{
  "train_examples": 194171,
  "image_size": 20,
  "horizontal_flip": true,
  "levels_per_channel": 6,
  "layers": 6,
  "norm_position": "pre",
  "mlp_ratio": 3,
  "bias": "all",
  "parallel_block": false,
  "drop_path": 0.05,
  "optimizer": "nadamw",
  "lr": 0.00077,
  "beta1": 0.8,
  "lr_schedule": "cosine"
}
Rows from block 2 of a small autoregressive pixel model, named by matrix and row number. Rows with one number belong to one neuron. Each number is 128 + 24 x the weight over its row's rms, rounded and kept within 0 to 255. All counts start at 0. Numbers have three digits each.
After each neuron's rows are labels from the 100 images, of 14976, where the neuron reaches its highest value: "responds to" is what is common among them. Only what is clearly more common there than usual is listed. The data: microscope photos of single blood and bone marrow cells. In brackets: how many of the 100.
# fc1: MLP up (model.blocks.2.mlp.fc1.weight, 960x320), inputs 240-319
# fc2: MLP down (model.blocks.2.mlp.fc2.weight, 320x960, transposed), outputs 240-319

fc1.11:078127159177169185135158124134113149098128117087156103131136119112149148098137153164104075119132141061106107139095101146127159132144121155149132091123136119115140157125109165071090174149127119172099134074152137148131129131148089168151143121
fc2.11:127099134110086113102129134123139138162144154106149109098175175168116103107143095129125073122124130149120140132118129093181161123121121116142111153171132167126130155108116105179162135116109130097111117120133097160121141133099153094132145112
responds to: cell type: promyelocyte (46)

fc1.261:135111152062128127152143113145152127133137148120162101115091104104104106086143152140109164156176152106142127156148146111125148149099065109147116164141141152129109126148140161123135127134136126107128165161132150147154162133120106118108130122
fc2.261:125133136154159108101129110150111143159115097136151115130139170132129116127140106140134136164094157124121144157094099138134103128128117145140131143051147136111120139135107141134149138092089141122116124100117146130127126114149135136139125145
responds to: cell type: segmented neutrophil (87)

fc1.659:137134164089142129155098125135122162103119157108153093156113111115111153095125102134108091128129148113214119131149161117108135123121126121146095111162127138091103110129114137084158140109093090115126124142151117106095205123127132114118182160
fc2.659:104149167156086114133132131112132162117124120190145151131127139096144090128134136137131090118159105097089157121091127115080086164117136143118126143121132164125185141118135152133129134068116140120121165113121135095151109134143147112151099102
responds to: cell type: band neutrophil (28)

fc1.227:126145128099135076098120094165110107158155156122123161102112125153137139177117154106136176134146132111160136122127132115126124145150149139093122157098130118165104132155160091123123074143099110148103138078160116153066135161138123122136093124
fc2.227:117137142161136169142116097170139150099128106141136118135161095131133121126128125148093083158138127117106131119120125120127124114173116110156099111143127070120048138181111124154134133131109128132114106133099153148101124123155107131112148174
responds to: cell type: promyelocyte (25)

fc1.359:105128152156135161091099083130117099137136182135148092139122160126176161084125136102126136109139145175164131093169119120109137136161120121121120105128106146117128147103148115113149135146093122110081175129142120152142144097104174113114114139
fc2.359:125128132135154143114119134078154127148142161115116092145096131089114096132109145136113112118144122060132122143124113160138122136146130154131094086135098141124086133121146126140114113113115164089176197103140126126167136122124144149139101112
responds to: cell type: plasma cell (31)

fc1.48:135130177142114119139121123148116158087164120103151140118128099119121100095126142158122081119109142137097089119120127112144125124178133165123107122150121138149134134161158095114135151102100109114122124112180107151116161147129100086103140188
fc2.48:127115108117107174151135161146121146095138136139131157101097106140122165167095114122185192137161130096109114126109114151115122108133139127146146115142152176134118079124158106161157148130126137172087157145114144134108097112133101124113070146
responds to: cell type: segmented neutrophil (44)

fc1.199:091136131124135119151108113117177147138143113137178126085113126141112116124124138155132088158144121115155073105105100112085120089102110133128144117102126083181191180165124135172132093102105104146121092131090146111096110074161125165150108116
fc2.199:136119096096124123140139128152154096099136139110109152146124077135094117118151143109138096163103172097094122140098133115119166096158102139125147143133097114135126156114138117123149157086118091097084142126085163122135139112156127132125167169
responds to: cell type: segmented neutrophil (79); smear: peripheral blood (76)

fc1.474:124136164174120126105115135130112160126144132136131154091161094109129100104124143114142132096145136118114147130174092141144146161118136097134121178097125121129149113141160159107149109096123125147144141153104128117094135129102112129074162142
fc2.474:124125128124093161142133177125138133125171151134165172132155152123154111128120134135123150146142117118154143123101100144097091150106127168120133135088123081135135185115123053157146137108130138125131137087134112128170064124130144124150080132
responds to: cell type: promyelocyte (28)

fc1.348:144142140144127164103135144152114108139112149142126150121143126097153124128138188110102110161147123134124133111154104118104188151163108117143130144129101098173086133132148107119151138141101140178132122122108100133095173126107117141131145129
fc2.348:141148128095152144147127111125109151170134102147127107123122122106112156127123159111169165136105108128146127123122120108124118106163135196113098126164177106125118147126127150065115101147135123166141135119141163160129094197109105131113088124
responds to: cell type: segmented neutrophil (51)

fc1.39:097130143116111110158090152083141174066162124127122105116108095109096126074132156078113146180153082139137137118126147082100122106146131135125115099126148157125133141123138065119152101115079140152052120114112091108113155161125131125128155120
fc2.39:080105157134114131138143144126112145101102088106107125109121102169148107138142096104104074097109164130061145127092140132131120135125130154130124126114126152186161093152116130141128102113134132125085146116072116101132143058120110143105160163
responds to: cell type: eosinophil (65)

fc1.94:139142157135124111127137086124130154139079112123117117081110102093145127125122121134109101151124157112129163135141076115145122165122143108078142151146131075123143136128132138125132138121151082157142145172121156140172169086165100115146163135
fc2.94:115129156116111122132103151153147173139111130147149124132124120116144148119113089128100104091154123108103141110126133119125127173092089126152143132117146159140137130090106158128145131159125097149123106130139114104140116094146103137115158103
responds to: smear: peripheral blood (87)

fc1.244:088132148138172156136120133093108168091180135122142101124152157101122112147098123077123103151139124122150135121131149104112142138130159155121123098122171126138112123143156131126144115147128162148129132107127117124140167145124109130152137133
fc2.244:097125181137165110148137146106126147100097133123141115128127151148139106155128128149121106079140158120096108135102130129113095127070126154135145126103150085128172128173115120106105124120135091108099144132096100098127127104149129130143177126
responds to: cell type: eosinophil (66)

fc1.176:068108128145139090143165125109150121103146150130119126119098159122082127145140148152136122122103133185109115137144138129127126122136091134107087129110137149130102106140122131119131141123100104083158077134135182198094147152171103054135172120
fc2.176:100132140126123103132139122078133139123120131127075128105124190158078109111152136121124081145144106114110132133102101117151135080145105158109150145098173144125107124146112121133126131134115136129092104117138145113097148154189148114100188132
responds to: cell type: erythroblast (41)

fc1.5:101129157113141126122149098146113168123141152107155119140118122129116131103099134099132092079165148118094117106134124116126146089152110143124146158101168181124088122103155088091107131120093130098121124124204140137163137132098105134149111147
fc2.5:111157126095115130126157135117145127140103142118093172105104117153134108139179129125146081113143099114167125117124140122138135081164111095094115144119096106170136156061120132126141106102129134091184136119100144074081097111119146141131123142
responds to: smear: peripheral blood (45)

fc1.127:125156155083160138124113090113193147139124086137145116115127123124132163123106129095095145117134063128159123084138111091101117195144162138132133130101102098141141108121162159138136092127136086138124086109118083090121176135114162140102123103
fc2.127:104161162139122123110128165144100092058108186129116116183115152138147140145113169124141133135146109138124154138164122104102135140133127140143083130153117114116104142145130106148095113154096163113093118133153106154157132176092156126132112091
responds to: cell type: artefact (29)

fc1.56:125119128115152109129128119090133142114110100125127131147148093143118113067146160081105102134142094103129114164152149107124175120143102151126135098148173146134129123150146133106121131154116096125119122140131108082089151150186099131108159114
fc2.56:114141153151142119139104146113137140110134098094154104129109073139164105130113117091125098113143136096118113135094122125175142140173113114162119085089136159133125097163094100155144137160094111115115073097123112132139125091165115100098149132
responds to: cell type: promyelocyte (30)

fc1.536:111142120188147154115109104158192124131119120106110141104149159116114137120144117104163142110133140131149141153144113132092139138120149122154114133178126114128104125083144147155106159126120140136130149106126140123097118125198100134148136086
fc2.536:145137153094116122162122124099135125149169184123149151116131152105094109120096166107139139106163051127120124109130139115126144088105123150119116113164139134111166122129121102125108128154099192103120181133115123111114130178112123102080093100
responds to: cell type: artefact (29)

fc1.267:092103181134142134113104152166136117126152094107165111110138137084108147138157181104152111159163135098103104136121069130099141142102107143123169104130147121154112155148127132161141132129110149143144116130095161082124133098153086151141150115
fc2.267:161135182138105118145147140118152123119132148163139143170131113094124125124146149122147072130161096138112138092126141121086116121115118110116121147132113128117073132115137093148127134102112095114114142073137144120135140134107130120092154078
responds to: cell type: eosinophil (45); smear: peripheral blood (45); cell type: platelet (31)

fc1.717:155136143126136058128129129110102162134176084113100140114160090115135112135133107111136107123126121139095132130087124109146132146111161140139103107175162084148095191056140162151134105086134162091154135155139129116112153113124172148111107133
fc2.717:134165158112120118123140162126129166145095114154123131137114131123138144111124085136135114135162120120122150102133128122144121145106113182124126158139149094089135112119133135133126159150124100147114131168090124115154089152102128141138065154
responds to: cell type: erythroblast (74)

fc1.475:116139147136147163134137110182131146123186121117107128140110089126126139055139161100137099153137099157095113141137107131119150141140118147098155116135133099137113129140123139109095122115105111147155142146143140150117231124124144127147113136
fc2.475:128109113128112152156109115107134134112148101113131130128121141102151128093128102134133171157130119112154118147111144143147093118111132144140123137138133128101098083120136105130134137112145138154139096090138139160114123087107157151101161160
responds to: cell type: artefact (27)

fc1.617:114137160191153125095072127087125176148142113116184071106182150134153126126132151091157102156078070110130118132122106124146149139103118098109109124168124100136127152142115179163152120150110115161101126142155163090091161141151134144140109151
fc2.617:127070120139082154124132135136123121146138121177109115083106129094094110124137174102095091120150119175141137125161148146123122135146109177116110132108129110117144158145111132095130146117122130133110133143091119173156099134115115141136109162
responds to: cell type: artefact (46)

fc1.472:144148134113151101081111094163143107078110179107140119119078125145137150135113171123140178124113136156132121127175131128128143165138145131128109104127124129142122156123133128130125141127087143104101150141151149150130104147136109121154126144
fc2.472:125125145127102157170129140126100142113147120121090138130122080155093157165140127141102128071107088139104148115097115153138106078174144124109149165128148125075159125132135118110099137129123124173141100136092169138139099107128098149136125151
responds to: smear: peripheral blood (43)

fc1.607:127124143089117117122118113163139136120163109105136097113133079121107100127124138142138118151115161158150132171096122090107156129082089124129176117122152112204120176168143151175117146141110102136116158096145111161126168136177131174160119104
fc2.607:140108155149122173131124149130141131106121124156164160128076129112141107122125161119136146095173090101110124139109154150111138083096129165137145109157153155051134090130135092102109133138127113101175141102083138127146078122124089121110075157
responds to: cell type: artefact (45)

fc1.381:124136108148114121128167093126130113150112087091136154127137137142148101139097068135139104084125116163107137106132120147136148159151138169135159124133149090108149162136119151139138168154105115173050121145144148096103114157127158143118121154
fc2.381:118107133147176151116134112131154120096099149153139109144132128109150117133123129174134112158141131072114113121115126142147129127142115125135141144133071104095134134109092108137110097130125162105134130091136141129141093147114146115149089113
responds to: cell type: erythroblast (35)

fc1.252:100126124139192142120140109135118107096142117099103087114143129150133155127112129081136125092145142114139112157172140082120165164098092146105136110113117088159123165136141125087113153102120087162099110137150134121098203138178109096142109120
fc2.252:111109151119130049104139148127128144138106147127091097111122120090126103150113120139146111098149154153136131149123143102121160100110128116145139164127115167115094098123104138118110156117140112105142119171151132129155180082145147164089163162
responds to: cell type: artefact (63)

fc1.599:121123120117155102120112083104129126117173157157145130110141091122102125116116142103128095136162161160150133125136142157122140145144108144141146149150103137125099154103136133114117152134096117154139105170136127148108139071170083115101124123
fc2.599:111117152144109144153102141128115110111092131112134129117105104167179123126113143137141132047161142117145132135123121143100080112122128075146126134144117135110155077162128141067112106125168119115158121116134150116081091143131095128132125110
responds to: cell type: artefact (49)

fc1.92:125160218122132125122127130135162135156160139189124120094107061105144178095169167129114077145148116129110111137139094113131119124099112112097128133139131096135115168092120112161154112146154106148150140168110125164143133118143138169126105121
fc2.92:077114113117118139138117161133138103119119086152103143167136105120119108139189139097147091104184109120122129113122122142122119147117122144091115148131102128162188115097120128133133116101148139107103131107097114120138145138153138165090148129
responds to: cell type: artefact (28)

fc1.45:094138140112120142125147122137156129107126119120124126120104119103125160128150145099147080143112145143116085136131061113124164090153103123168129173208130130135094133091145123121148121145103128111123116146135135129126136118158135123143115179
fc2.45:119135165133124156147139133084122175141151148169120123104134120131085162117097124146150106113111138116138104135127075106138143091141137149131113135175098091104157106126117128053110139139127130141156159107115139131141108131093146150111151112
responds to: smear: peripheral blood (35)

fc1.349:165125152131132118112119119114132194130139154116162108113097085143108156113162147087132123132116146113113081115130116120086117108098134148155099101122118120091100182110152147116147110133085178108148127170142123056097123137141163131142086131
fc2.349:114157132127077093126129169122146081123125125148157134145121147113139139107119128132109085111144113115145088084114112129079115122120153145127150125086112134106182148133137121186145175121126121095088150167142086133170178162129172111126153143
responds to: smear: peripheral blood (80)

fc1.373:118102135100126090125127130143077142121146138131141094164128145103120140134140145115155172138119156142108159158108133106172116115130107157125114143095125157178112138118116131145133108163111149111112128150139122111192119138129143143114098145
fc2.373:100122067124111121118142139145085124085107115121114113131131138156111116134125107124142088145111142074155121142119101123124130165128132174133153172115076152176138127142134141146116130083155150132101126135156106154135123101092157144117131121
responds to: smear: peripheral blood (57)

fc1.72:147128147105113112135174100148147175104129142116130126120079141155102083116132131143159146137149144110131117104140105102094102172092139199135097160136126151098170159124138130141134095143108120077129146151096145137097153116124156132113114142
fc2.72:113120141103151133150140118108162132112096118158120141139128158114123173146133110190151163117129155098130131111099102108146130121168140157111120132095138155072161099130121157093140131081139131129161161106113142183141125173111156151131118162
responds to: cell type: erythroblast (35)

fc1.378:154151124147178095099145108129179119121124120124153066149142124131159126093136118142120101111150112187144133133129135104123140160150093128153092135132129121120150168135140132155143132106129122171106090134136122118069146108171135144155150134
fc2.378:137106100156174143164136088128168128168118128115122122122096110114151133134099179122124116106138119118152109112142122138143106100149083106134115122162111120196094107112097110091134116103131109143145128162153093109088147162092132124105141129
responds to: cell type: segmented neutrophil (42)

fc1.257:141130148113095140127122117156137088107116151119156081131114118119118121100114110120150066148130167130110088148157126136070122097067112135142108147157125173135088160140160104153137147115101117144100077161130129123109099149129149155155146122
fc2.257:141139135102118093135083155109127134084137087099151118152159138159146148124122112110114141110125124136138155122090159105128134165109122150144177106107127153138122136144123124117143120107140138068132138134150109089138128133167098109117104117
responds to: cell type: promyelocyte (46)

fc1.767:142090118163115124133115143169141160138146110096157109128112158128117098142113096151123135149116126159136155096162151111104120120140152168143139111118113116115126169140129115155155119115131151069125135168133126086113113122140157141084126132
fc2.767:149148135124126140153124120144136132151120146126151121138117101148138129112100124130156083104100124112138110089143066116137149165213150072124122199118123131154133139161127145134125104142090104104134127160145136119114136120120118130130153129
responds to: cell type: erythroblast (82)

fc1.140:142138134082121098150138137127121088133127138125136122142094100078121146086154189106150135168149136108131059127141133120111115088119093112125118125097113124130143124113126086143129104103139114136174159106137080142099138177121110110078143096
fc2.140:143145154123140114139122124101101136138146128183116111113141116135150165101152143108121120206159122138122139136122124136104095066143102180105079167104136138083086140142095130112135102140129157126145114114118133147146166094095116140139119123
responds to: cell type: segmented neutrophil (46)

fc1.458:125119133094138124137149118137147099117155103124149142124101114157115109133125143085142144076114125152123106141151096130064169111119123163150160120091137160151155161092151145097121126133131111123147116123074134117122153165155089119167132113
fc2.458:106132138099109152130139139119123097118151163144119144142143096146119140108117139132151133168121137150098144123138145100131132171089114115104132109109126131140126149149136119181160093108143120096129149117112113093063118149155155121133086095
responds to: cell type: blast (30)

fc1.635:114142184158148101132121108105132149104166110180167146117097136098099143083100119104112137123138155123139109161138091133112200151134099141092134087143145148110130144094131094071125137133118141141091110150131123131139222102127148135156125102
fc2.635:121143120119133110109142115145154125155123175115098104118072162151159134142119154178136119114118164116152121135126135104118125099160111101136101171137124145097090165141138113177133094151121160153170079129181132120104117102110104119109142120
responds to: cell type: artefact (49)

fc1.539:125108138121138089099173102160111146121147122148148128094128172115118093128122172141111106124118160115121141116080105118052124151117161128132107124119161144141147093139114134139138125123118143109165176097156150117146103153158159140118144147
fc2.539:142147121135159147091119119103121144147133151150162108140134120113087107081143165132115139124119097150111129156136113122123141120091127116130121138133144134086098113116145102129110171137131130141114148153137162161132174136155097115138067133
responds to: cell type: lymphocyte (64)

fc1.37:138156118123138061124137112130131105111155126132139119157139143129131097149133135106110090109104125077126135108146149125089086140115098111129101151137101135132151126111113133102122132153152092137127153164129150159066108146171130094070165129
fc2.37:089142101113104161123132118144135160133184134144099111142114079148068182138130180130161121084148111147117115127101136119128108099129118151098108103117112162138084123124125088086114160125137146139196148119121155130100133125123123128089115140
responds to: cell type: lymphocyte (36)

fc1.53:147131124109099136128096149148110151131146168166116114118118162116137158113126116124110118123164126184117130109140147146098103134103117115123116099130139194118085107130042113126149119107119152116128140153143103129142162150124183170141151128
fc2.53:091134148194135145120135129152146100161060062138100093131111165138142088159140103152083108131125141117134128125117124200133132117132120111131091141091128138100158115148113131167132098125154133152167118110090109089133104089144126175140133136
responds to: cell type: promyelocyte (28)

fc1.511:108123116112170110101126122124177141168137128080144035132103161139104149147136135138159110111135127107127140162145138108122140154139119159144150110157123136183149142176147136163133110163115127166131130160128156114084136129139155152095087132
fc2.511:160141127130117136128127146135097130119128169177131155138157097136114142152087163128159095150133114191105165127154163153109135128097141094138117090129136135124129121159108152089103162117143114125125156194114128157164117150130158155121125126
responds to: smear: peripheral blood (98); cell type: segmented neutrophil (92)

fc1.324:106141166109154084094133096132142125084141131152101080107122120117193160138154131159129103129120152102145147156123134141119145133116144098138122125103150097171117124127121127152150105171134135157120138132152139119129105141137134156107157127
fc2.324:140123188138117104149102119118213158161133132127085126115120095130086093164159157099115155148159121115138128070112114107106119125143143163136167130123127113153139169132144125087125099133105151092130132156119124150149082112116132117159108134
responds to: cell type: blast (28)

fc1.699:110114158110125104168134131115136107140139130148115129104150140156119099110086144108124134118103162170115174141120083112069103116145134153134118129136160143135115121151144105142152090129141136114101096117181127147108115192100120138113139161
fc2.699:139148143140152131150155089106103134121133180128135132134149124158156109111112102140158150174097135151084110124099109122112128168125124141158148136054157108096128064152137111120103147102112132160094129131120135113132120113129135136151152132
responds to: cell type: blast (33)

fc1.630:132122162105147087138128118121121083167127120094141128120134151150097135118122156083112111140090135173167117136163104087101136113101109168164112141114125115173114121125137145120118107124093095111111137155156109147140150136118108123108147136
fc2.630:123113136117151090145148131069087142136105152110142141103152160146130111135129138123121161145087120152114167134096136124114115141098123107125135129111162144148137137154110135159127127125114134132082141113121127106133106105100111127151107145
responds to: cell type: promyelocyte (35)

fc1.524:125110144161154063147130121111120114142116110147115123123119129107120125094112095109115144103103120143126124120152110094128176116073129168119071153115128140136126136094134141084139130116127086137140130143148137141127191148179126066118144151
fc2.524:143143135083136128141146133075103191146129142141147131112130178102117106094126154139127127110159100107119101163113122116120145124122092155125049104142149091117146112128108133102129163113101131141104148100142140096126131174111134137146114113
responds to: cell type: promyelocyte (26)

fc1.143:110152155126128110116153107169129157135155137119115149130101132095121150129114148127120100111111154119110140150148071106104148142096120168120135117106124187182153111139122127137145115157110109163162120109144106141133149107153115138128089136
fc2.143:141094145136108120123118160087070163145118105127130110147108124102084145144128106132151070084139126106156125120144135116170124157138157132141117154205134158098162099106138149149107090142122106133091140140160125181141131109113116119094140066
responds to: smear: peripheral blood (89)

fc1.389:137130147088180121149117139077157121074167133140108083087127096172130112066153158102103128155139113161134124146131131125087120163075099150142155151157130056146089134099134106137102133102150122142133125128112110122155145144102149133126143133
fc2.389:169142150149094113174121126095148145147144176160144125118113123119118127134148135095126117160136109089138136119118136148061089121145126119133148098163093146129190130154157098153116174152115106104058105108119115113177127097123159117126125108
responds to: cell type: segmented neutrophil (41)

fc1.353:123118158192129094127169077119117118152132126131141120040128103144169158125124151107158140078115153153135142109119136111125106156129141164171142174118172158192133129104124126140115100155093132169130154142107165115108098171125130128129141117
fc2.353:137090098155127080135117127133141114146153136109143121112134116149091184154119104137127116175136198119110139108131130110119125159095131124167172147080132142196176140135135091148154089168088096116157117121121127105135114107185112093114109121
responds to: cell type: proerythroblast (46)

fc1.223:130148170108149122137106109158150138102153098094125120154101140112115176096132135114137070143129112128108136091145099090126173121147104161169120110078156145131119122178128112144154127172116101137128108156140137116117157140137138155142118177
fc2.223:113119140102143132144118134131110130111090112113157093122144110144124158156138114106135129099104079137128090109149138139145121107176130104139127095131124130100162093157127199061151141101122070129087119143153145130150167137149157146107121135
responds to: cell type: segmented neutrophil (67); smear: peripheral blood (60)

fc1.260:106136092129097114104165098108160104154126122150135163123126162135113122121143104142141122135117136163137117093106098111102119157095138133129131158083117100118164178103135143158167108138128117098163131137162174116071105118128136144084180147
fc2.260:133125120108143089151093150136105147079094114158114111165153122119133169137117120111125133193123105094116112137116141130106108139135110134130084109089141125116121115126138118110119145123183146134131139182136137136164091157110122128152109119
responds to: cell type: erythroblast (37)

fc1.613:091085152117125145097116112086109168119129188164176130100112163107161154111118130139099121103130120131132119132110116105137116157105121114113114114119120124151118168141142099105146163130094144108139119096172125163118152135146114139100117129
fc2.613:125148135158121122118119177137119162098153159124144146124090154168106155091127122120129065161151108130098139114114091125092150129169132177102136127113152132109141119127155131110113124146091119055116112117119161126176145145140088131137111132
responds to: smear: peripheral blood (63); cell type: lymphocyte (39)

fc1.434:140129141120136089149166109144142134112126116127143124120112175102157131083135155118116116151125108123141087126126123133136155112137168122121138160120106118134137155143101089074110112126146126128122133179139122105145122137077090123125196144
fc2.434:131124104118142103147136124132123120139134134132157098154128142125133162116131100116123105075154114142161134143100128144131117133100113136146119177167128158104143097126107093088114152138107093098179129110133114115153083129128105124141104173
responds to: cell type: segmented neutrophil (49)

fc1.529:106128127166160128140163121120134116121154130090143144106131115102130101147094152115156177134132098114118132149125116107086151168168141091136163133091123141141159144106141104142135096099070101173134150131136164101108098153136125139131167108
fc2.529:102133098121091126123134107130137150058120154133095134115117122119085202155144143137119116142130144127097116122110123109148111078124122119123148162117154118124149136148117102106113157104121156149157117137146146119098094103150144121111127120
responds to: cell type: proerythroblast (36)

fc1.96:149099100108180117130134107185114131132165158143117138117143124139106167138113141110151152131143168123127152100126160122119188160128129136115102103139125147170088106124116136092122097121087155140129138118168107144143164195102119106095067148
fc2.96:111134071164150123128125126167150129107122143144104119168114155087113143131116150149129105104135182103123156126107124133130127129119116131148176152113096137163089097135123099121100175134128108131143117128106112149125112101155104164138123134
responds to: cell type: erythroblast (41)

fc1.313:100133136122127132177158140096162140107116132125159143142168096102124149116144193121164117155187122176161053109140117126131108104139089169151131149163151088145104130110142078087148142124093092114162094143111138112132132115139078105122148157
fc2.313:134127138150137119125121150180128116105104122114133126103110145142132163150115130134136156110133162138161149133124162135098108126154146127133140138105197161099102127175136150135115144123143167129110141166126117166096114137152111126135067155
responds to: cell type: segmented neutrophil (66); smear: peripheral blood (56)

fc1.739:143113110106141080122134100101140105142164096155150104106151130092116097083155124082133166133126108153147126130128120088125170131143121136151210121120159154129085150099123137132188123137126098166076085096168123126128148128128149139126125133
fc2.739:140108086157154190132130140113134112142147137135155148136143098154141100113101164130143118132132085139094088126142104107124125122108108127142107128154118077161166129133113151123113121151145125109159099150092148138082149183141149122142157094
responds to: cell type: blast (29)

fc1.490:118129144150057107128107136103113130096130128094122137110116157154130125112100117070114148131114106164144117159121130138122145149097152151152112094167133113104063193112133132160143164104115116118086116178139125162128130137137172138089118112
fc2.490:137116132126108160150139113110113154145149134151124120114134132138106168135113148156127092126114119176110131140152160101097162144096155105132097137111174139103121109143129165119136057122121121157108147111144115142120084158136115132110111143
responds to: cell type: erythroblast (61)

fc1.747:122147126091132110092131121160126079124135140115128081109103106144180147131132100125134106074086138120156147122108110117097137091084090131098119165140158151169121172107125117151098119121129151104118146136154089121132115129110113136128171099
fc2.747:120109114114098144137123151146157083169155127069154147113167130128142088104130166157141124139107135143088168117133158129085133187104140143122191134106096130232158161151127093153121109118108165121101141110136131124146116168099160110118145114
responds to: cell type: promyelocyte (33)

fc1.754:115091121143141119124130136134126108141148139125158104128127139119130115133116169145152159115139137154141115137118137126116157144157152176137129142096125157140097151129135140129143113149136175089159177103043134156160111129164109107166113148
fc2.754:092151142149125143195119145100153142103140108104132127104128105102112150154116119143101116093108134103172076097095094102124146137106150112144089088105108139080115101119145109081165127089139094137138122143165092132092151144133112129123152147
responds to: cell type: lymphocyte (47)

fc1.208:106132132159125144136122114104153133123125130177124124048166092084120124164143095169144107144106084139080111125129142128146135144077151130160114161113116106117133160122148185150130134155118136073140114129135167148122123110118168104139150114
fc2.208:122139133160115140118135126110132124154078139178130165137114173163132108113123108120130109157116113124123101112103104144119151104159119145144141149112178136110198108101118148159114112124099129108126158119083131094108124145121117111131131127
responds to: cell type: erythroblast (38)