From a checkpoint of a small autoregressive pixel model.
Training: nadamw at rate 0.00077, 15100 steps, batches of 64.
Rows from block 3, named by matrix and row number. Rows with one number belong to one neuron. Each number is 128 + 24 x the weight over its row's rms, rounded and kept within 0 to 255. All counts start at 0. Numbers have three digits each. After the name is the row's rms in percent of the matrix's.
# fc1: MLP up (model.blocks.3.mlp.fc1.weight, 960x320), inputs 214-319
# fc2: MLP down (model.blocks.3.mlp.fc2.weight, 320x960, transposed), outputs 214-319
fc1.291 091:162114112099112130079129105117115110129117144137116185150126158098130149101127139133132156128140082121161111126107046136076110094119138140133165144114140180125131137115122153117112094131137138157183094128108135149120125116101128126119181089150083104125136112157105121121165088100100100111130124130141133165151146183080
fc2.291 086:173107100135138114111099128145140104144140088140179059074140116134147128157109138096140137152097145116142128151124153098125132159120161156145112127106134129137126125136182144120087146153099144128146108133138136130135139145137122134143132157124174138130123116112156112101139112153177126083124142102100145125134146093093
fc1.292 100:153121135137094121135114122098107112148115137146130127156115120145139143139124097134124110057142117110142105119148110160145080132093130169108119108158085149127132099112155145140120131132142102091098124133120081130145150096101097141103167174154150156146129141108133144120156114141148105127109136133151172088100152137118
fc2.292 095:143140121189105105149080123110122143118158154127170100096163176148114121108157167126139133105164124132107167149139111098152137096136141087120164118137112108154119109097111144148115121157132130147139114127116117128116121105183144170176112090089124114123086112123106129123162166143119157141165115107106135089129132121135
fc1.293 097:107126090126113110075144098156199163157118134135125126136136137121144125118107129070105162117140102132126135128113112130126171150148120160100157074153130161123123161144104144111174144159122126138134105154087137094108137156153159161127159132158124104122100094117134132189119110135149072123105153140103079163178089122103
fc2.293 104:062103113144083075140117162142150149089147162126114132149139150160146107095145116123124124118182148150131160094114092129110130114107138120127122145180143132121160113110139140139144151090104125127123146144137102139090117140122079153152111107127155135169140150115095164153183130115096145137133137118110140090148103135134
fc1.294 104:079091124115138133135135102161128155108155112136110114161133094126162083162108121073149137136107151139139126121133082152182123144096119116097078121122099115141106123088159143115134159091131120125113130106113151135132147137125114172108104120104110121136106135135113133127188158143108130106116153181144099144148138159104
fc2.294 090:086140110141161192134117113145123101152125103095130092122134100122109108143141141141134148131101158139134101097134100121140095111149139134115149177117115116166133139109178132111152124130110143119142117045090128143132146101128142110115131146142159126121199130098160155152105148128132127149120133127132122125104133144070
fc1.295 100:146101125149105089156143159131131134131114135132111133161120147136121101137169104122156154134135077092114123118119125137133114164142131151164139119126121135113108126155147132077138146126117114131164123111119135119140125127123136141121107108133131150094141137077130113169130153082117134138080134126182107167119126086172
fc2.295 096:186147125117118088109123120145166141143149139165167139120085134035142135134113122122185113099135145134144117177117099098114162156138136108132111102163168130130104114125134147144154153100111130131147119150107115133064098121170131128152126098133161122140087131129110134056147093130140167141114153122097138108163152121118
fc1.296 094:109145088110153137139089128148110127127132158120120149118126125143110120146135131113136163175128110130090103131077122152156122129093089132101140111154135125113111170118140107130134088157101150094108166138160146141119135119105128132131152144138145144106126144097178091105160099127122200093103093134159130132108116139143
fc2.296 088:136099131188171119115105135089135135137113117195199116113137123081092149148119152151133137130133103129138089123141158140152126101122119102113100109102120161094102103127127135137133119148124095119128146112140146114149102096094166131116160156179090130128138128144133118164115138090130074125129158094136134135124167149123
fc1.297 094:123133110095106158125148118103114115135160125099101122143094123136138148087179128137124125101122131129150152108105130121091153143096134126102125118117132122128102142065112116082177118101130182117128114164152089144125113124135163151092116132185126099126148145126149112081149136122116124156169108120163108177155131164091
fc2.297 090:148158113109148140149085110097106113105144120134135123148129132155119122170141184109134113135161151113145133135116135114167125160113123106135160150116130125118112126135177168100151120167067120173123092115125136118094147109148135117102160160166096126148151138112189089149126105128138137113159130169111117079123163135072
fc1.298 102:117095125167125113131162121136131146141154167114122105143112149129129139132127129145123086090139131138168123155124107105123146146118113107114092157170130141146104136059157146119129112121139153132113132142149130108121122146151171114116133159121092121102144121135105117095122110126158176146157161115122126148131101170126
fc2.298 104:099107114141121155121172121121120141135133125157111121132139159129144124151093060143130154136127131119131139142124121147097141094130159138085116118183140179145126131145104084150138117108120107141155173116104130106150110125128173086118132085150135131116098155143103135118125140121139088119066113131131129134166171142118
fc1.299 101:138114109121125097112106096123205125133138098129116123122133104134163097128150109110157133083124106156135124127108100154144131166138146124138126116148135104152109129144095147133178175092108143135122088124098130113202142149106134139118093100104137105129097107197121101110113123119082109165161127109121115098143117115154
fc2.299 097:097147112103156139100124105118149122121126129136105194147070153129115157119134158130140106154123119117151127143121140140158142137104131132125111149141116131127137127100178139140146107143143122078152103152129125121159152128124121140108137131141076133117110097127130120082104143114139129117067166150094144163142122141144
fc1.300 104:131100136144172071081130140108158111120100135092120134105172130147133107143135155161148122144127115126135115127117121158160132123123119152121097126126084153153146136093096107146086145123152139148127103139126111108148117119126149155107125087164136113160115148097127146117121145122134159115148150142108112138144151181157
fc2.300 110:142138121148114128130122124103181165096191133154142159112076116093188172123140133145163127120158118144149132135141109137144178144137181159171113107164133113107164132136120156133152150134103160113129120136131082139155102093167104157135066101117120137151083116117151105143121098128134135121124132131146087124127145091098
fc1.301 106:161138128145119138156098117122133140162139114098111100137137125135132102103115146089096110120159093138085122102087148161116133124106107153147101131146134145109135129124112108098144079178110139129116142163125161122127124168114100152115175155133181151161127147155135120110191122166123139141174141154136076130123073129145
fc2.301 113:125135122132155117111104109119125095158156163131133158093122103086189137106135093118163156144069150106180144132142111136128123149102139136109114164159166145097151116123111136124080152112114114113127127117133105135166158112128138112133110073110126114175115134136118130109078124116134163092098123141113151144135135162113
fc1.302 103:144130158125139116078127134127189132112176159135146157117122125094137113109145110159133123113107120171132124137178078131083095135134132103156134127139105140131110107128159133120097121111127121090151127179125136114128130150122117144137115138173122128119098125113107123140115133100123108166108161196083090135148136089127
fc2.302 108:115169133161142114127104176134111125119140132114070143110144154136119124128133116112117128138148165150100113129114127185168086135139082089078129144145096127157118137121096096133095099126131103118079133136159121127114117125146117126131174108081137147118084119139051150143141121155091152158113088071178141095103109114114
fc1.303 096:146094157127150128093163125162111125156171128126130124135122119140122070145154152116088065155097128141143145125147171138138129117109119123051115080126097133135140151146121135112174151131147169155133140162116152113116158126126141142126105114107120115096101124114155088148126132143116150122114143140120099121101122137129
fc2.303 103:129105139115115138132097119149160141090118160154101126133210120159117118092162117071103129138114134144144102123125112152139117108116128142162149094237145133068133119175116093142119115170153143136197139138078141115064108146148065104164107087081146111153107121148122155111116097156118121138152099105098121132151120097113